config = dict(
    model='class-conditioned image diffusion model',
    dataset='telescope images of galaxies (Galaxy Zoo DECaLS)',
    horizontal_flip=True,
    conditioning='class',
    norm='layernorm',
    layers=12,
    positions='learned',
    beta1=0.9,
    eps=1e-06,
    steps=29600,
    batch_size=256,
    lr_schedule='wsd',
    decay_fraction=0.3,
)
Rows from block 3, named by matrix and row number. Rows with one number belong to one neuron. Each number is 500 + 25 x the weight over its row's rms, rounded and kept within 0 to 999. All counts start at 0. Numbers have three digits each. After the name is the row's rms in percent of the matrix's.
# gate: MLP gate (model.blocks.3.mlp.gate.weight, 336x128), inputs 0-127
# fc1: MLP up (model.blocks.3.mlp.fc1.weight, 336x128), inputs 0-127
# fc2: MLP down (model.blocks.3.mlp.fc2.weight, 128x336, transposed), outputs 0-127
gate.166 116:513470497536454440481515471490503529470486495493485541460508470522513502460496475488478486416521530488522516516498531500513431545506480511482523493532503435501551523512486499506482505506510497487482492485495508504473498519520499479504510525514529522531504495478505472492466474480545520545525512484494499520475533506507496521484490467516496482485487507475482545526507486479569517499453
gate.167 087:494453475500461510485455483536477471499499487499454490481486516513513545521493507522496456515533496537472502535506471510447490498503415499498491536471489524550515492497491499554467463512551459507509539503492482454542500503514499501535473501519490500516512486543486469495452489468487537494485529536485493463491475495515507501490521538526521521495527540502497500482506521489497511523528
gate.168 065:503500535495493509497569461534491515477489494533497463491498439494483497501463570484490507493439481476506493518557476494476475479462468514496499494480470517483542484502490493494531524487498457482472475493496501512499512521462491477481449489487487446439525501537472505499490499492485487476504496484496590486523491501484522486491521485517467517494524516480495509506482503515463497484531
gate.169 135:482511542493494502468517513493495541491498453534462533474490494491486479496416478495473458462518510498522494505509501480470536454498466515540455449530468506534520516500510533540474492495542516444503518523510503510494493542554522517486496500518493489536462500524477502489485520501487478490517510475510498506516558487558482480526504496477514488518535500467490541505513504516482522473502
gate.170 054:516500513512458494482490446430533483506519523480439480519472526496503506523491525477510473516488503512499516534548510502504528496440491486529498498497510491556467486504503521474530534516517503504506527505507523495514507512508490514480505500513493494533485487489469493523484476524514525501504501513505500502495485482515529504467539509482504529493490465472519489541408502493499612475490
gate.171 054:515517509514500501530507477427471490512505510484497517495482526493521513508483507494496508481486498478514515497502522477514511473507492469505491506481507513518511503482500512503534507519515485497521493509498483527496501518498483542490499509534484485494509482503473496514505514477486518498518529475523495484520500496588510510488536528485507511498500476492501502533484462519506682493531
gate.172 054:464481438499492503491489514553486479501475510543540487498491497519513516501526501528450478509552484510486508487470462484503495499547519472491494517511498488503499495499480450502444522476484512508491493493508511469519455488502497451523590509508470482504486498483556470399485527457474504522505518482493475523466510516503497484489492500524505503480503512505511505490544493506491502498483
gate.173 087:524521488539493475475494422497526460515500524501490513506525498522477510528554528478503535513483513526508479495473497476482507519505487477506511472495485477497489468490502550476514514513607511500504498528482524513491497457501469511478507516502471492498484458500507526514484509518514514504506520504506503534475494507575505454486469491510431489451489512527481516454495461510474486499487
gate.174 132:502517521500467485505484500475509500516512490494539519471481473432488448507537500516487508482475550534500500504499540502497538503528487517503487502507515503479473413542501494484538488488524510492491462530516484502497479461518490487535523519479494483471531532504522459484477499531515473524461522527534547517495519528499503513485517530487509503469466432489532501501477529496498541468550
gate.175 089:518513600497549513520516492494489489498529499401478506541500475493517500515507479460484520476436495491492518512513509509515517494503501501508514499486521498493510529499496516509527503499504556490512515533535496503495505502514521514536524509496516504538509491500507527454498518523485505501493491487507502508510508501517507502460539506519372491493531467509517507508490489514484478519507
gate.176 110:469482507507494553527485521483507496524491519489473470426522480494492514487530505514501530479514501495487472438531483501487520491522492553446474494527503524506482493502499484490468506470507505541500519473519547483563497523504500515501491535506516544511529546437496517493516510456488502496525505470472555466494503454509499485479502529500496448513499513530512492550499538515470507476488
gate.177 069:503479534494512512480481457526471493526483503500485515515516462532509531464468504517545463460523491565537483500391527467515487515522495474499488486527530507527482519525548479496444507514448523488493505482506487519492506509508497474480460498488513557487522479462510492472500516476483495511497522521466501515495486490498494512451519483513495513496479523491527487440477509478511496501484
gate.178 072:491489522500511518494511509416514510499505503512497487483467458446522489497449546536481501481454511506498487511520520499490492501513504476513483477497480485525493529525499520500456521507537489510521500509514510463503524507524511499512570514513495510479514485483499505527480482495491516503482475470499490494511491451577518491459523477517510478502475516478499467524455491527487602459519
gate.179 095:553500505495506457478553485518454516523477521485490516471518480518507509449519476462498519510527490461536459462524529474556520476484504508491487545443493468459474486500492494524485515525495494526541522476519535537483513502527454534466482496491500495498451484451507531516521504504504529499509487479525458491512495520499520482508481473506523454485510474459493516476496477471473516485526
gate.180 078:483519561495372513476510482504546529493482498481557487504532538480528454467491474532492490468460520492487514498440506488477522499513497523501517512465479505492504461505527478512510507492505538513487483492478483504488526514484494476541491518471517480441516537478518523458481509494494492519505518495498504484491515533510488498505477513521518494481515474540491527468494501490496530478505
gate.181 064:484500515541473513491445449558475497498500505500484513535493513506490509497541460537513496504469518559541522471457465480500478497521522505491509516544516489490476499525498484524482509508513535508511477478494520497544508497484478487524461526520561513485480483486531478505511508531552524512512521491507468470528503510496465510451488521535489483485526492519493501497581542487513539486475
gate.182 064:494491568502485501503514448574508479508472485470454511500505520558515524474516491481521483504548517487485483486458497494517517488564505501486514505500516460480486496539487472520466502508497495533470488488500485513490519474508496479455519493520462525466487491510520490474515485511507498516507497511508464493495518510497480499489494462509470490486554516463493484485606533477488540509481
gate.183 116:496458497510512517552463498484523473515463491494498489510537508475515511538488528488479523494502479497453493506504473491478477510533538472482550476454534526507494456530535507513483511510500511499483518497468592503459534488466507476495483518501490498473470485528506483500540464457507492549558537448459512486495502515499500469504529478450498514483513488482489516504502509472486506511474
gate.184 061:501495483517482488514460547473491496479504508483455485475494562480484572472565461489455496505479515490525504551508527521509499497477468485505491531459477472505479523450508473524532497499488468515520520490520521501494463531502503485504540493466511483446518485490462506473506502511493500496523490508493483485536487443556518459515467508487491491490498488535489511538469493525504540500525
gate.185 097:529499431476532478493527487518485495491505496464586498489515458467487542530501511477526501503530499508483495533501497513509525503479480507511508495487459500498454525484521549507520511504589479509490517477496485478483498521493514522459499497471544466495478482494488523535506484515543493476475498507505498474493519470564518482497497487516584504487468495481502519493479505515523520502483
gate.186 075:491478550548545492526522484562450500488507480462461472506490461498478458471523476488455536500446481518539513514464474482516505460490486522485487468485511471502509450516520497469528499546464516488501523471499459547520480502493498501534483517523484462507502483496487470541498490502493506524497475489482464469526463489485514489478514524493460482546476507492489502501526530500518509467491
gate.187 087:505517432537505503512506512467487504499519513469501504507461503472509431495470516507473502503527498504533512520510515508526517501478522507535472505511520484478522523535509474498560503483490481528490526530521486504489520547540491487537471522526442456480499520525491510506515511505480490504511498501511510510547504485494496478478526516499420515508425498475488492528422482505493469466508
gate.188 088:477522438519509481486504518511505484526494483486512531504523509471488472478488491527519476490566493477452494477493480488493505509502475485493509479475497512483478543452527484467445503516547423480492551479508510520521536477456481524482500431496506503506497499528522488487491510483506481533493476478507533467488502511526463496519513474474573496498513523557488515527520487502508521487499
gate.189 148:524488558480466479513505497474540497499474547524475488499461528526490517486472481502495477481515491501494509454490487520491496514478511527545518503519489505563520545500482517491465471528491496478453509530537536505509545489465502492476495512449483531495488488473494506469512547474525531473478532479507514513445540500544480502529515495465536497486512482512517470499518494526499552546532
gate.190 038:480486534484511489492497490545487493505473496511491496504506476567489490493496480484490501490526491510489486452403473480489490498578494498481489493513498499496517502512486492484387496499508519498485484484498490484519483446486507479481468467483496518497489487490528482464492498491500476504493506485490482496467497529493486499538462478497479488459537488520494495461585501486494484530487
gate.191 116:529505513439460552535451471510492500505459492484499484536487444524513493471507511510488522470507525475546533466504509483525499483481497499502494522517445524494537512515516503478491471499495547546488488457487456475564493513504534464512498497488513522542504453525481493499513490455472528530495500523545455498482521468506511489499484514465496510479485503504513526489506502492476504544466
gate.192 103:483496567504435509517483530424507490519514509489491536463501539482511535500475490550506514533500517512500510497498519468517501506496499493511497496494534514515549499478506480483484508484514461516480482507509530477512536524496478492462511515516490505490529509504499480500497492469528557506503533493505470502511509488493501505538497529501515512515569518516516497523375510516498514474501
gate.193 080:514508498480490507469472460438515492463510498380507470481477464469482491492455513467551489498516453515490521539488508492512494478536476467492504441473462539495500495511486499485503480510532470497482521468495484497482502477532486485515521482482532483485514488523481476523496510501518494487481510513493521514531467490483505461534536536502546512525509519499473500491522500495509516460519
gate.194 071:492504375506502500513508446501502528499517483554552492519501499532507508496488501508500483507543512494510501470456458472485493504542511480476477496513494510497511510473488477515447519510602489479503487503505495515506505486512492486508508517512486495475491497523507510522498506459517494510481518493492506491495496521568498495534470486501546520479473535510519493482533498493512527470462
gate.195 068:474449423487511502486494463517484500501519488510627505530490496524504508503478502488513495473553492519517493494450484474484477512508498513475461506493480496520518493521524468475423525487531501531499518515475476515511480496480489478489475494485511507466496490515500473484482525497520479496513490451512497490454502508491521498497501483495548505496521495514527511491556499519482549502485
gate.196 104:476491516477492481473489483519574530480479468514511472468525490479537475484493532513513474486487495493541495508489474494515527482549526539491505497468461520493474453451465479486475520495492510514514533510480478488477492537455465494464483471503509536480510471459472464487502526472495494485503486515451454505522517491500428500516525476503486487500462513483446495475506504493512525552503
gate.197 131:504542508481507528479475504550486480508533487518468503493508546516489481478498549456479484511528548511511532530502468507472493505501472482522473534454449509518511504496476513511496530530553555482484535444520491491487506457514502485467468508469503524495516469460550516477504483462509519477482470482510488450484495498562546475539505504500515502497470508478485495509504512517518510533492
gate.198 087:502481497493480501495475548539517475498483492485581489495501529475501441489529452485494494510536472483487494510475502502486499491517484491494487514500495495507460513506484510493525505530505431506499529496477501501478527485482501519520465487501490485509489508498475522476499474503474443473490483497491462495501510441520530494498502511489417490520450412491494503508529492494521564465496
gate.199 089:499493431496487505485529565488487495500474461496479478458479494463511477498466535523530531496463502480516500474542479479467510494471488514517503505476479513450524499498501511487533504518461421488518482478490531494498532499487489500456465488492494515522501515496474493530514480471514498490463524499510544466502493511519528491516504523482422493539538494484488515510478518503482563482532
gate.200 058:528520463488506504500456472524491501479484491521564486528505467509490489480547428454487503515513515486513478489453487512505522515575491483509498499522475511508479498517479533499450509495558478528505475500508508515497485510478521495506436496504476482486468497489556541488526502518501478495496499506496476508464485504478488483522454458478515485492549476499507515459552496501537533522510
fc1.166 074:498487464525480482499490521500508527497518508536487524462500507443528500487529490490501505459427528487524508542550545507519467507463481505508548504514519457501520528488488485518592510495459478497495498486510517519483510535524491486533560522515532506524525502489471493487495488485506516530501501510501506528498524489527508516483513504524442501531482528475499531539447495493542508492496
fc1.167 064:496490499506476490491479463506528509492512502439557508495515534459511534505506443532439514520458499497510507515563529485521502496467498514499506505482509501482510493486479469527535516480512454509501495501501485525477529575520479502508487525511502461448490523525489483491501500470507572511495495517511508511528515464510469523461510488517488493512494517469493492548450502504522483444479
fc1.168 083:503489468509506510504424533440525490493483502472511500484505570486481494515557422498513522513518529483483508505450495532477482492485478489512520496481504497495413502490502505512542504509505522511545536527497536480489493506497487521501568499495485506512473514462467512486497496538499505477495496505501430510531488473490500486509512491502548497480473503505490503518512490490531478471513
fc1.169 113:525483500512466515502516502499487474501480541502501442547520540457532473526506501507521530524480524516489528476488445537518500532487495483479534505487518485477465466536474505469480476500485490544467507476539518465478459488484475496438493527537520498488544489471487530514519455509517551512429508480524520491505476531506490488501491491518494508490531510531524475494545493463500491504488
fc1.170 165:499495502524495480497499501487486540500451388507510552502456511505541503511495530520509495423479514489495534543493533505473497507481536539501483470560479490501484532520528501529510464507491456483509493526532499471489478484497519519498483472522481536511448466478482490493541468469497513540489518525532501481471507514496491522514471487514496514492511484505539522503500518494514494495493
fc1.171 168:487478497504524484463484525496526507490495486504497512526532458494479525480521475518502557517495529487490528548502486515462523542498544513498524456538519488485458530484479515520512503473492537468434523533530527462529518489467537499544494474461507506494511487491526499485488494516486494443479461490514507519507539508509502510472511446452525517506497554503460530503499528472492497535474
fc1.172 065:514500561504497510503533543528493495512477491486454511525540531502520497527541512519529491496494471504488475500449477511498492484462472506506489525512462518549485492479508543499506501515513545509508523489512474489470507478454484550494552489504515463485479481515464498602486479487493499472498494502468461488500519498452496489489480506511493510551454457468500510503495516492500534495472
fc1.173 106:490491549481488509508498576516477500495482499593435489498494533429507522507530534532531472514473509514527541484509520508488524505483493520495525488516507476523497475457517493490527529507434468499487511476527540466506500467521519485446500501494469532559479509521515509477505496511499481496516512483507466511493487502504530509490517525502462499504498519493476515512475478510520486525474
fc1.174 070:490495580484414494510492461522482482497503498542513515498520499429472449470509509524517470506485510516491505490449504484488515508514525506487492510502505531474486464553498496494530513480537523490466443485499492491492492467519476478489493498486515494462514488478500481526474497508517505529467522512501530503493495515478493483490499486495563529468501432499487475503531503491511507436484
fc1.175 098:513532420521482522486488402463484505492505509529534492539527521577506501502493513457509499506499502492507509496514496516524496505499507507503543521501509505501502492530498529532518514496576567509480522512508495528491507491506534509492510522480514493500493483513489531543487544528492494518506505492496491501512516512507493487499487502493419479476537487494526514494565522516495518495527
fc1.176 075:527529488504484538519494485468490495508508517487433484458514536506490528502532515488507502482476490473493472457562497520490508502457488519474489477503499512504458490489500547485545519474504525523505516491506536475525488528496508540464463525506522513508522548446476520498499504503486477493516491480466533486521504462516497488471509515486509455498436480517518492539425518512471550475505
fc1.177 083:482494609497516494480494477476467486475529517455492497510483479467461452507453509497532497475510466519499506531435509481546490475485496466495503491513530513502478534491464513555531496526506484485475484507484485504459519504465490508514499505488508480495489478504484504567495472499503527470509495513485530489484482474478482526499501507520542497514541534461523465477504501483495497464467
fc1.178 171:528509514483539522494488515511480536516517513514509511509498478503522424525490501468515490533478459502504472519470467510499538525493497494433513529495526514512454492550482525541493479553455531511500569464487473506478481488501514519525482520437502481499470518540499525502514523534533483539493463500479496509496492496507507483471506527512506490494437495519491529482514494456515503515521
fc1.179 056:531499440486503481484513487458460506502505512476563505454511543474502529490467504504482500497483520467538495502542541493534524503436499505507506528479494496479485478483505511517548528504492489492531513488533508509477532546543457546506479523514496455500486484506483523535503509511516525497500508513521477467528491480517498501466517528499539484517469489450497505509436467501483533475541
fc1.180 084:496477509509518521501481501536501492499497466433457458456476461475529476519487525474493511517512537526511510460534516452505488505495505527461531476491534502478522497474433518487536518513506500508501527530501506528513452446506514505518526504535517539494517482507467473510477525552545523499517478517474474512500512465513479511525555457502498523476491560514494503512516514490514490511503
fc1.181 062:497509483483456479525440511544515485539505475594542513500512508511495441482509461458525505534522549494472498491459482510526496507515495505495506483484538548512483464495538500502464470544452525523522541503544516522476509515507502533502465501498471514458508511505487519515483534505495529505523501503499444498521506490488501491502498497507511523494547530502509486473502499457521498501509
fc1.182 085:520494440482454484511456487544500512528494496446523483499522520524490542515487501484486498516486462499475519512534482483459475525509476502495511525499453512491490535532514502495499470491467429505519493489497422474466529504494526496487538497531487535476500513506476493483477502484508545538483490524484485471457463528504516525482496557510495516517540558490513490507510497512457487504506
fc1.183 085:471502531481492501470521498538494497518522484476543503505476477547481497468460490524482474512583508533536484505447497488508508489534493524494444500539473489518517536490499472483399501511532517502496489500504437481517485497524508499512466485489484510494497517484533498496471533496498535486501493527526502475499509493490493513496486488514543493495528496516506481485586509513513467508502
fc1.184 071:498495503498486550512516449459494513468518500482530490512499400458503516448491554488523501512498486503494506517438481460492464495502485528487539514492488521462515504499484455484553465471522486513513502479492485507494486529517490485543481496453462474445490462499535512516502513501531524517455503506520535513501487482474526473490516501522494489506505558504503493476518499490500500498490
fc1.185 093:500497508485496505515492488453493493535490520475441491484509535495514528518495549532576522512476536502527564535463493495495516487495527536509483497487515512540524543507509459497548501491476509538541477472510517473523539491526490481458515516515447535554503480483489506465485510485518529498512525502487501486500494500501506499535520490503499513539571487530494528500456506510530496494509
fc1.186 076:519487474463537489489501545550523508518501491499541475507500496421509460498518492501487498542488497463501502517577568509483485514444497454508477534504485498513456483513563498487476515500492489505496506508506519536498463515509511486501523499509551501510533542486502499530499495476492506516494512507521510498481503430500504513527505521505556529530446484492516487512488472513486506498508
fc1.187 091:512494556473500526497490578528517490527497493490497512484509497459496527488488457504542520495456525478489508489558509501519508500491514487486506478519490493534444502522498527513474507541490467489522515478520502491497549484486496537430522511472526543542509475474466520526523500490501539494510472493496486488493522445488500517467537518516565511543538543485496501491486482504514496495498
fc1.188 109:505532521542471492499500452490501507523516485503493521479506513490496503481535493527531467502508500479456475450497466488501503504486450527492519483486503502447474529473537502495525525501510495469493523476536493530488528511499446552503507412482516494546518519560498515482506503510529516518496479497474513440498496506505449517494518507473484489507527495541466485535520499495560491526481
fc1.189 129:480498492538518511481491508514457507498504458498507519488541480474512472500502511507502520499492508535520505541499501476512506495528474458460459500504497472417482444498523490487483514466515518535524481458449458490495490498521496511482488485579531495512498517518521482500502475504478464526520474529484490477549453494502529456537485532520503504532508542494489530492505502449501508476464
fc1.190 139:447497494520476548469520502495480530522465521490502440441505465519465512447512499488525502523502505544516521537515521510470496519501455483531478512457522534526516499519474498534516457546503501497513533487524495470480506481510475518472504480529528485504510528459554497488528495503501522510459465495495475506510508535505523460494521506450500511443488496483494511501498450523496501488540
fc1.191 087:468465504528537468489536544557510497497504511576506522509498527527495510506487470502455494532495463539473464508466510517480496535579509518489509505525532486509484503525487492522445515484441495497503460517499512521481505529487504508471506521512538463456486522484509494488483512530511493489483527479470476520512520540502512504484491496509467482507546504493496504456560503522494468498513
fc1.192 098:513495544527477508501462505402511509509472495531414510524485468542512527513484462503502493471515522522496465482560511497478497496499503518494519534514505515492495459529493500512431480521479498487492480497509507522497488456491525482531523488508510514484489512508506518533508513517485531504488488534497521504501513504474471500485473443527493482512524554484494520462432505502515508508521
fc1.193 069:499509518495501470462501599567526502485432490516502466472474484464497514451476469503495509504531507499475485509512519484513526510542517512485499514487500540466492494494498517530431498481505473512489504471458494477503556525484468509518485491503465488528475502503507503495497464512514507492517519499521506520476519510466478476459472516512552519497471470523458486489465492494497473469493
fc1.194 108:497528542547551470511485492502478554521514534503527492554495508489481464494486505482530518524495496503530473505487508500490424517495518465473494488529496535508504553449535530518517510514496538463508467513514492534532466481490532540533501493529524497487515494561489503508510484464520470515503468497542505498512494473490479487503481501483486489500515476514579496484480506492480514456487
fc1.195 088:454490459520459493497536463513469487503527515477499525504497477485521430527535488556517499495505502488502554514489480488515476510501494529489468490468515501517491510486521494517470484503539481520533525521510487547543508546479480485559478552477488488423510466485508506519475530492479538524492488484520498497515498490512477509476540496518539488496510479508484510516515501551464478468530
fc1.196 077:477476478498448473466466449518511498526490504584532488480500470527500461471499539465526505492527504501519489493423439495532496477547491528497517480487492482486491480491473494497437517500535496489491530520499503505505480527486508476444501482506507509447490494540496474468513510483510471498481470517487488517516502480507485484544499486469506495495467512492495470502546502501541493464485
fc1.197 134:469513491500520540501536507509462512501513520508495545499500507509489525479534543458512490537477546515508547529496478539498500515504475505552541531476461538533478499530468506489503513520514516488491497489482478535465484486506507506478480486453476517531522505449517541499524455446525473480523452512504442440492486504492517493502512490504509482510501553470513520485475537506527510481490
fc1.198 069:541527524492487498488510445575486511491512508542544516532511450520506466513491508490571499476601497500489503511450501498496519507477509515510482505491472499508503517524507534514515500515551456518499500486503516518508543493500505512477530508494510481502508498499491522411509508486525494493490521494483554504511522464487509517471532533503515504499461469484511490512522499513519518501507
fc1.199 092:543527466503458504521448495549483496495533482543503500491529552489515496509548456447514473496500520499515480495519496531515508515487513483506465483487513503537428485491523567497480507506482508492504542505506488481508477515515479566459502505518485491510506518483487519563510520519505481476521502503511437491494488486500496516454480522495494496535459451455513483485494498485479494510503
fc1.200 058:506483509515463522507613465442503501509453497522471489520508498470531487519485571509491493509531521489495503490542540520509504494509489473534480547500505519517520521542498501478475516514505491491478511508462478478486511547480525484511567483514524487492515510489497521483496512508481503488495498519505530492513521463538491480511500496507488490491485451509472531499439526491514443498499
fc2.166 109:459485520479474562482468527492515459519500503485520529464514465518506508534469535530490512414518536486486485492500483513497447450482518500513508504478493437487478520514488464496460515516557512506518505482495493486471490495493494494532486507504468479447485505517493491509472522507545494538525496506487504518535459477504501486520524483510478523515512517519506544514500490479433484501536
fc2.167 083:478492513497480475489521532490499477507507530505573484473497502516512527452495478498465507515559473554516522493477489522544480496515561488510498478506516528506504465483491446500489482502562529493507448512525514536516473473507496480480491536498514513476488493482493510496448521471471525497463504466482514497490505450526503484504513540507545488522540467502482516472518530499524462535472
fc2.168 053:525477500496512495505554512471513519482489485491513510506493525443500486491463538479505506514501516504485487478432489491489512499492490505486506495485489489482537522488523534481472510490491506502458487507517483503507492530501506525487441511515497492505503488518504530486532487505509468499528498480492448487489513549443490498501486501514476497491518523508497486520459505504464655475500
fc2.169 114:477493511497495474487499502485494539514527461472456436529514513475521510481485490488510430523509490504507493503473523533462469452515470463545540452528484488533520486507463518540484481502499478558527515469516503501496528489548530510518502514518489527522470505542506471483509540502528478500439514490521497492516546489497506481522494498544511472503504505467482459509498502464483495533498
fc2.170 153:511484482489510515502499500491477461499549604531488547521465502524539472501500493486524504420513496480513496461507500510533491499519469556506511529458519501498518522496508510468500459519476473481486498514521513531478460485525477483479512470536524477509563540528487504501545532486488502550480504481515493497530502477478503489511536466524521500490492521506469514494499519491483497504514
fc2.171 147:529479515485524518473521483501487506504488489503513528484496523525499525523521500468512471510472520488508469465482500479524534469548459476491471541479468484509517537535499506508502498467503518486575477541528440545545566510508478529521515460477518489500471500492491517521486498481499506457509502521522487498497469481560515492480524468442507486522542494469528520520513525476505502519527
fc2.172 060:506488514503498499495453553505508487519483518521512494490485535509491500483521442502538486484531469493499501485480511459495489515558508498496503484486496493463524504481492503500460503544502555508519452508491499519478520537534493514555500528498552530482513518509494496592515494509510481467508488501474459504489503523518486474494543460484525519505578474508503495497496499493509437472527
fc2.173 104:505487504489492468514520456485490480519501513568562466524483473490480521540537487495554509522496488494489498519485511516508494509511507517506541504497479470505462485506476514493559526526443460496492446474511498498482482492479450519523509491531561508524543502445488466527502524548518519487506494501501503495529513487445523487525477484505535485512501535497518525505545510510472509519520
fc2.174 119:466528475506543508508488514529509467466493504537477526485488488465472544493489520501520496465509557536516507499520463492513517483460470520487483503510489536543523456547485475526505501466490498501533555503496519490506490492463526479468501521482503526545478490499536535458484501528494516517464493488548539503520491484521491487522477522462515515549517426508468503496467516511486507477471
fc2.175 104:536481345487507520502501506494489518500490502414509504496486505452505510507544496498485511501454505496501497477500495497488499512524495485507485515516493496509520505501502538515469495499488455493510493514507488491492491530486506532512482493501468489525480506503462514520502493473508489501507488513509496479497499523468523518486485496494379503503535540514500487501502499500497496497515
fc2.176 111:501514480489493457516503478473488489483505487497533480451508483518486502518536511515578487473535486490520527572443535514512509515495513536547471515471491521512507505518504471524484509459483541550502477477524474506554510539490502452489485533505497478539462468552506470507511491489480511492522513528475523480506497532478501527510489517487508548519506501480493492540529534512522496488520
fc2.177 076:517490637494494499494504481521507501485508502558506502487492448494519511489541482483480497509519493471497482516437530497513487495517517494507489486501499463506489509509509528497471492463503492495487505473519504501506525498494506509503482499509507513509515505483501500607511492475495478491514505507488519484493518499420499525536487500499456503479451520502515499519448496502499464475515
fc2.178 127:534467482505525505492487506539493486466489462500510515480477500471514397490500481501508507536478509524491510479506507475491529479458473485532482505504506499485470512435483563518498466502466486493530536497489496540498508493467493540511509518453509482506492489486506505499506486451517466543498495506495489481507507515593502525465505536486454506517481502453505515495522491463514499501490
fc2.179 092:471489478510505520482453500528496479462498485466500503502510450459508512563507509525506458537511502498451522534459466476424517513485501526501512451542479467535497502503472535481482523513513502512451481491539475473473461504461548489499509514473494498533547525521530492469514507505494480506483491529552481485485505463491522514497492468521520529518489500523498513479497494486538484492485
fc2.180 082:499500483498435495481485498524525482504495506524491476504466438502529485462485493528469480510482501516488504510539491475479461507482522509525497522515512504496513529506476454537588512493461461511499483527485517502513489510539499474506486503528499488467485535495495526500499495548512465497522546513477465509476490563507507495544450468488576501499453519513519493500521506478499498532509
fc2.181 063:521492522497527500538589467480488494514516470506451484483484571484481559506492572510475488516495495482492517506479498491469490493508507488518529515484467477507491477464496545487497502504506559503495488527498499492494485467510495522469517471529471501484514503519477515506501501492478507500500506500496417506493501486521475490489550500506589502482487490484490500493531469488483454490503
fc2.182 075:500512431494543491467491447467533532520504496523533501487511499523512476504509532504518485531525500478476496509565500507464498517493493492503465522475468492484495514532496483467469498502526461515480514503511448463492509536503490481501434497477497520538482524497525502477508507487499489469516497508501499509464483538546514534542473454511531501465463573506513490517528494488470475466524
fc2.183 126:518521495508518526448467497521480477519460492504516508489463489545492512537500530482488528499495520495446492517505483499484524509522537524478447477468537464516484537477474537510538496494523477495495516501511579492539477516469506497491506476502476491489461492529490484510455463527496487449437537447533489503508496522506502466486522533544488522486500513480496485476490494528480500491466
fc2.184 071:494502509500518482525504497494506487509500496505493516481515606527499495514431478476525508502463509518494487489539509487497490526518514497512491487517503525491583489518529490505508487513522539503473466491493482498504517467490495484530547515470497481439504515545499495494521491486534462492492500495509405499482495526476485520478531500506526521507555480480479516475513498494460521465483
fc2.185 078:491507598501494525494514547498508485510491516501427488510527491519474510506526528520596513504530484501493523510578488481504503492502493537493514491500503514505472475507486508466522488498447494515505479505472532511504480494495481516480492504507488517538519502503494470522482531517514536493474485488497503513514502523475516500478481468507587497527535504501506489488568500502506506500512
fc2.186 074:489498398504562475537474522534489507532478504459465499476512523522512470492540487515506480494457475500501492519461507495474536503488518541481518519521473502487471497445468499531496504517488504479475542456503506493516537528494510480492545505511537533493530494522522494460491499484501487543473490498496458531501494478498503498502502498494415519489460487479492483516511519491512499497508
fc2.187 076:517478470519524509491479448471465512500505511424594512503528546506498504498453473509497495506454500514490490534462514475505480487508490481507496522481505502500497491451488500509524481505445570511500503503502486480521466463485506507497507506468534478471511538491490526533491488523470535494488531519511511512529505493442500506479500504492470497541542448503488505495546488508515515496510
fc2.188 093:483543585459479497497503471513482486471487513488420517498515505482493497520484496459494528484507501486519491537526547499508506513539538502491524504539484518533508536466538500508482534494525494494500456483516493490509531491510563485471475440500492484461505488438511507510519485511510494524515543499510504475524524485499456480519475492488542503514471496466529513518473503509462500515511
fc2.189 125:512507504450504492484508476494471490500521521506500525481538496499511510494496484501486519503497505541485486450518483471484508513477521449527458501458489481594545461515548487511507523451500521543477511468457535507499509486459500474516504480571482504496511495477534517493496518509477529516530525480476480492468554488512515535464523530512505477470501534502520523499508498457497497498527
fc2.190 123:433502491523505547525510504513528527528475529508499546541499521461522504452505490482506501479491510448523514546523518491475509529494460513529515514454527471524524492510516484533508546462500472499523528519474493474516486508508481511494475518466533493525499520457442496471473498506498513487536465494517545482508503537507479454488522503542492511443506500483490483493498550468498493499533
fc2.191 110:534489549449485554471459472495499503485454497535483510482509556510483494474504505517491529522496471530550536471487515514529498496474491499499507528517439477499517501481496518476538538497467509453481486537523460479444505487508541465501532507512509516515517451518521497497492483534534528468505502526460525505482526476516469478502487492534535518489488474497519482505489492509463503465471
fc2.192 076:484512484494517495500491442642500487508521513550451494510492541513508462486472479501522503494479503495506512506576507526522492502515505496505510498512513505514494499487508498498502519487442508505510509490497497501500472506498501494494500498501496499506500483509503489494502519500505506495490487504507515511515486488510481499478506501497509519497497504509497513482342503495504484505492
fc2.193 083:526464506501526502511462502527477503470514506654516527494502457470502491478512520498481490494507524501487509506469524501522514507500490509488484471475495464500531513515519502503488524487482423473487503507509484496480500531528518495477506491502508478542506501516516482524502499487470534516511522511498532493524497527513531476500485488498417510483504481539489514507492485513482519540520
fc2.194 095:491497576499522531485525529487484488454504476541464512524471495491461507499517507541478476529493496522480510488543484484532425471528483469518500491476477517499486527464517491479499513530572523493495502522531497468528491491493470502475488499511511514499494484458488478481508536462489525508484523523515503494504505557580494509519492503517513502494505490477435496493514478502509499450504
fc2.195 080:495508409495596506491468410507519496485490517575527488500529507516482578493503477534532472499531492511510498489460510496501494500492510471500527520487475515524479505503498515495521477495481520497509472500507498481474473513505508484441542483486517522544498514489499510534502512498500512502509497488482503514506506534484503514507464517492439489517496491529497499512528499483499508535505
fc2.196 119:511510509505538519492506489523584469536534520528485479488523490498526524528506480487473510496496523475470518483526533509486542516452492547501526490516528545488535447464467482515517529522507490497476456492494508515467499544541530489524517469498501479513488511515456510498518471479503523491491518477445498542475477504511487501484483489523519491488540517503527523479482510490487508576460
fc2.197 133:527508516522501455506485502530466489504476480523510538488489497510479489519500471548506500531498546520489444457510532534504500481495529501448518469535532546469508500517468497507511526514476504488503501481490518459469496484490491491518516495444521483487485519549531452504522544442526513463522547485510461440529528497502518517483483487502493514492497538523480524484503547508467503475514
fc2.198 085:502496500500518498489533522380511497488488481478551502491490541510507584488490536502522497506448487499511498500441475491483495495480491492489488484480487482485510518558497507504485489491574469493490486510509490501499534493493490502498528512493506497517499495507500496501503497496506526502502484491501469492488497501500516497515517506497602490495557472482494488501570497509482533482506
fc2.199 071:515503482500466492518495472544510498517487492529402496489514443514516496495543497490482508504512475506490517504474476485489490479501472504494478491497493511505442498502477547508454511471560484496511526487505517479513531483499504531451449507514503509502485497473496493445515501459500512500493485493503546498514490469422495485552492520523486497460462510486510494486565497492543509494507
fc2.200 063:500495500508553503519399475480496519502506492471512500489495527465512511486467353492514519494464501524494495507532516486514517490501522492503489502483494502473534495557480486497523512479525466500529473502506477525527493481483486493503447491510507499509500483502520507505509484503477495503505478491499536484475490485487510491487515518508494518503546464510504516500475489492542556521478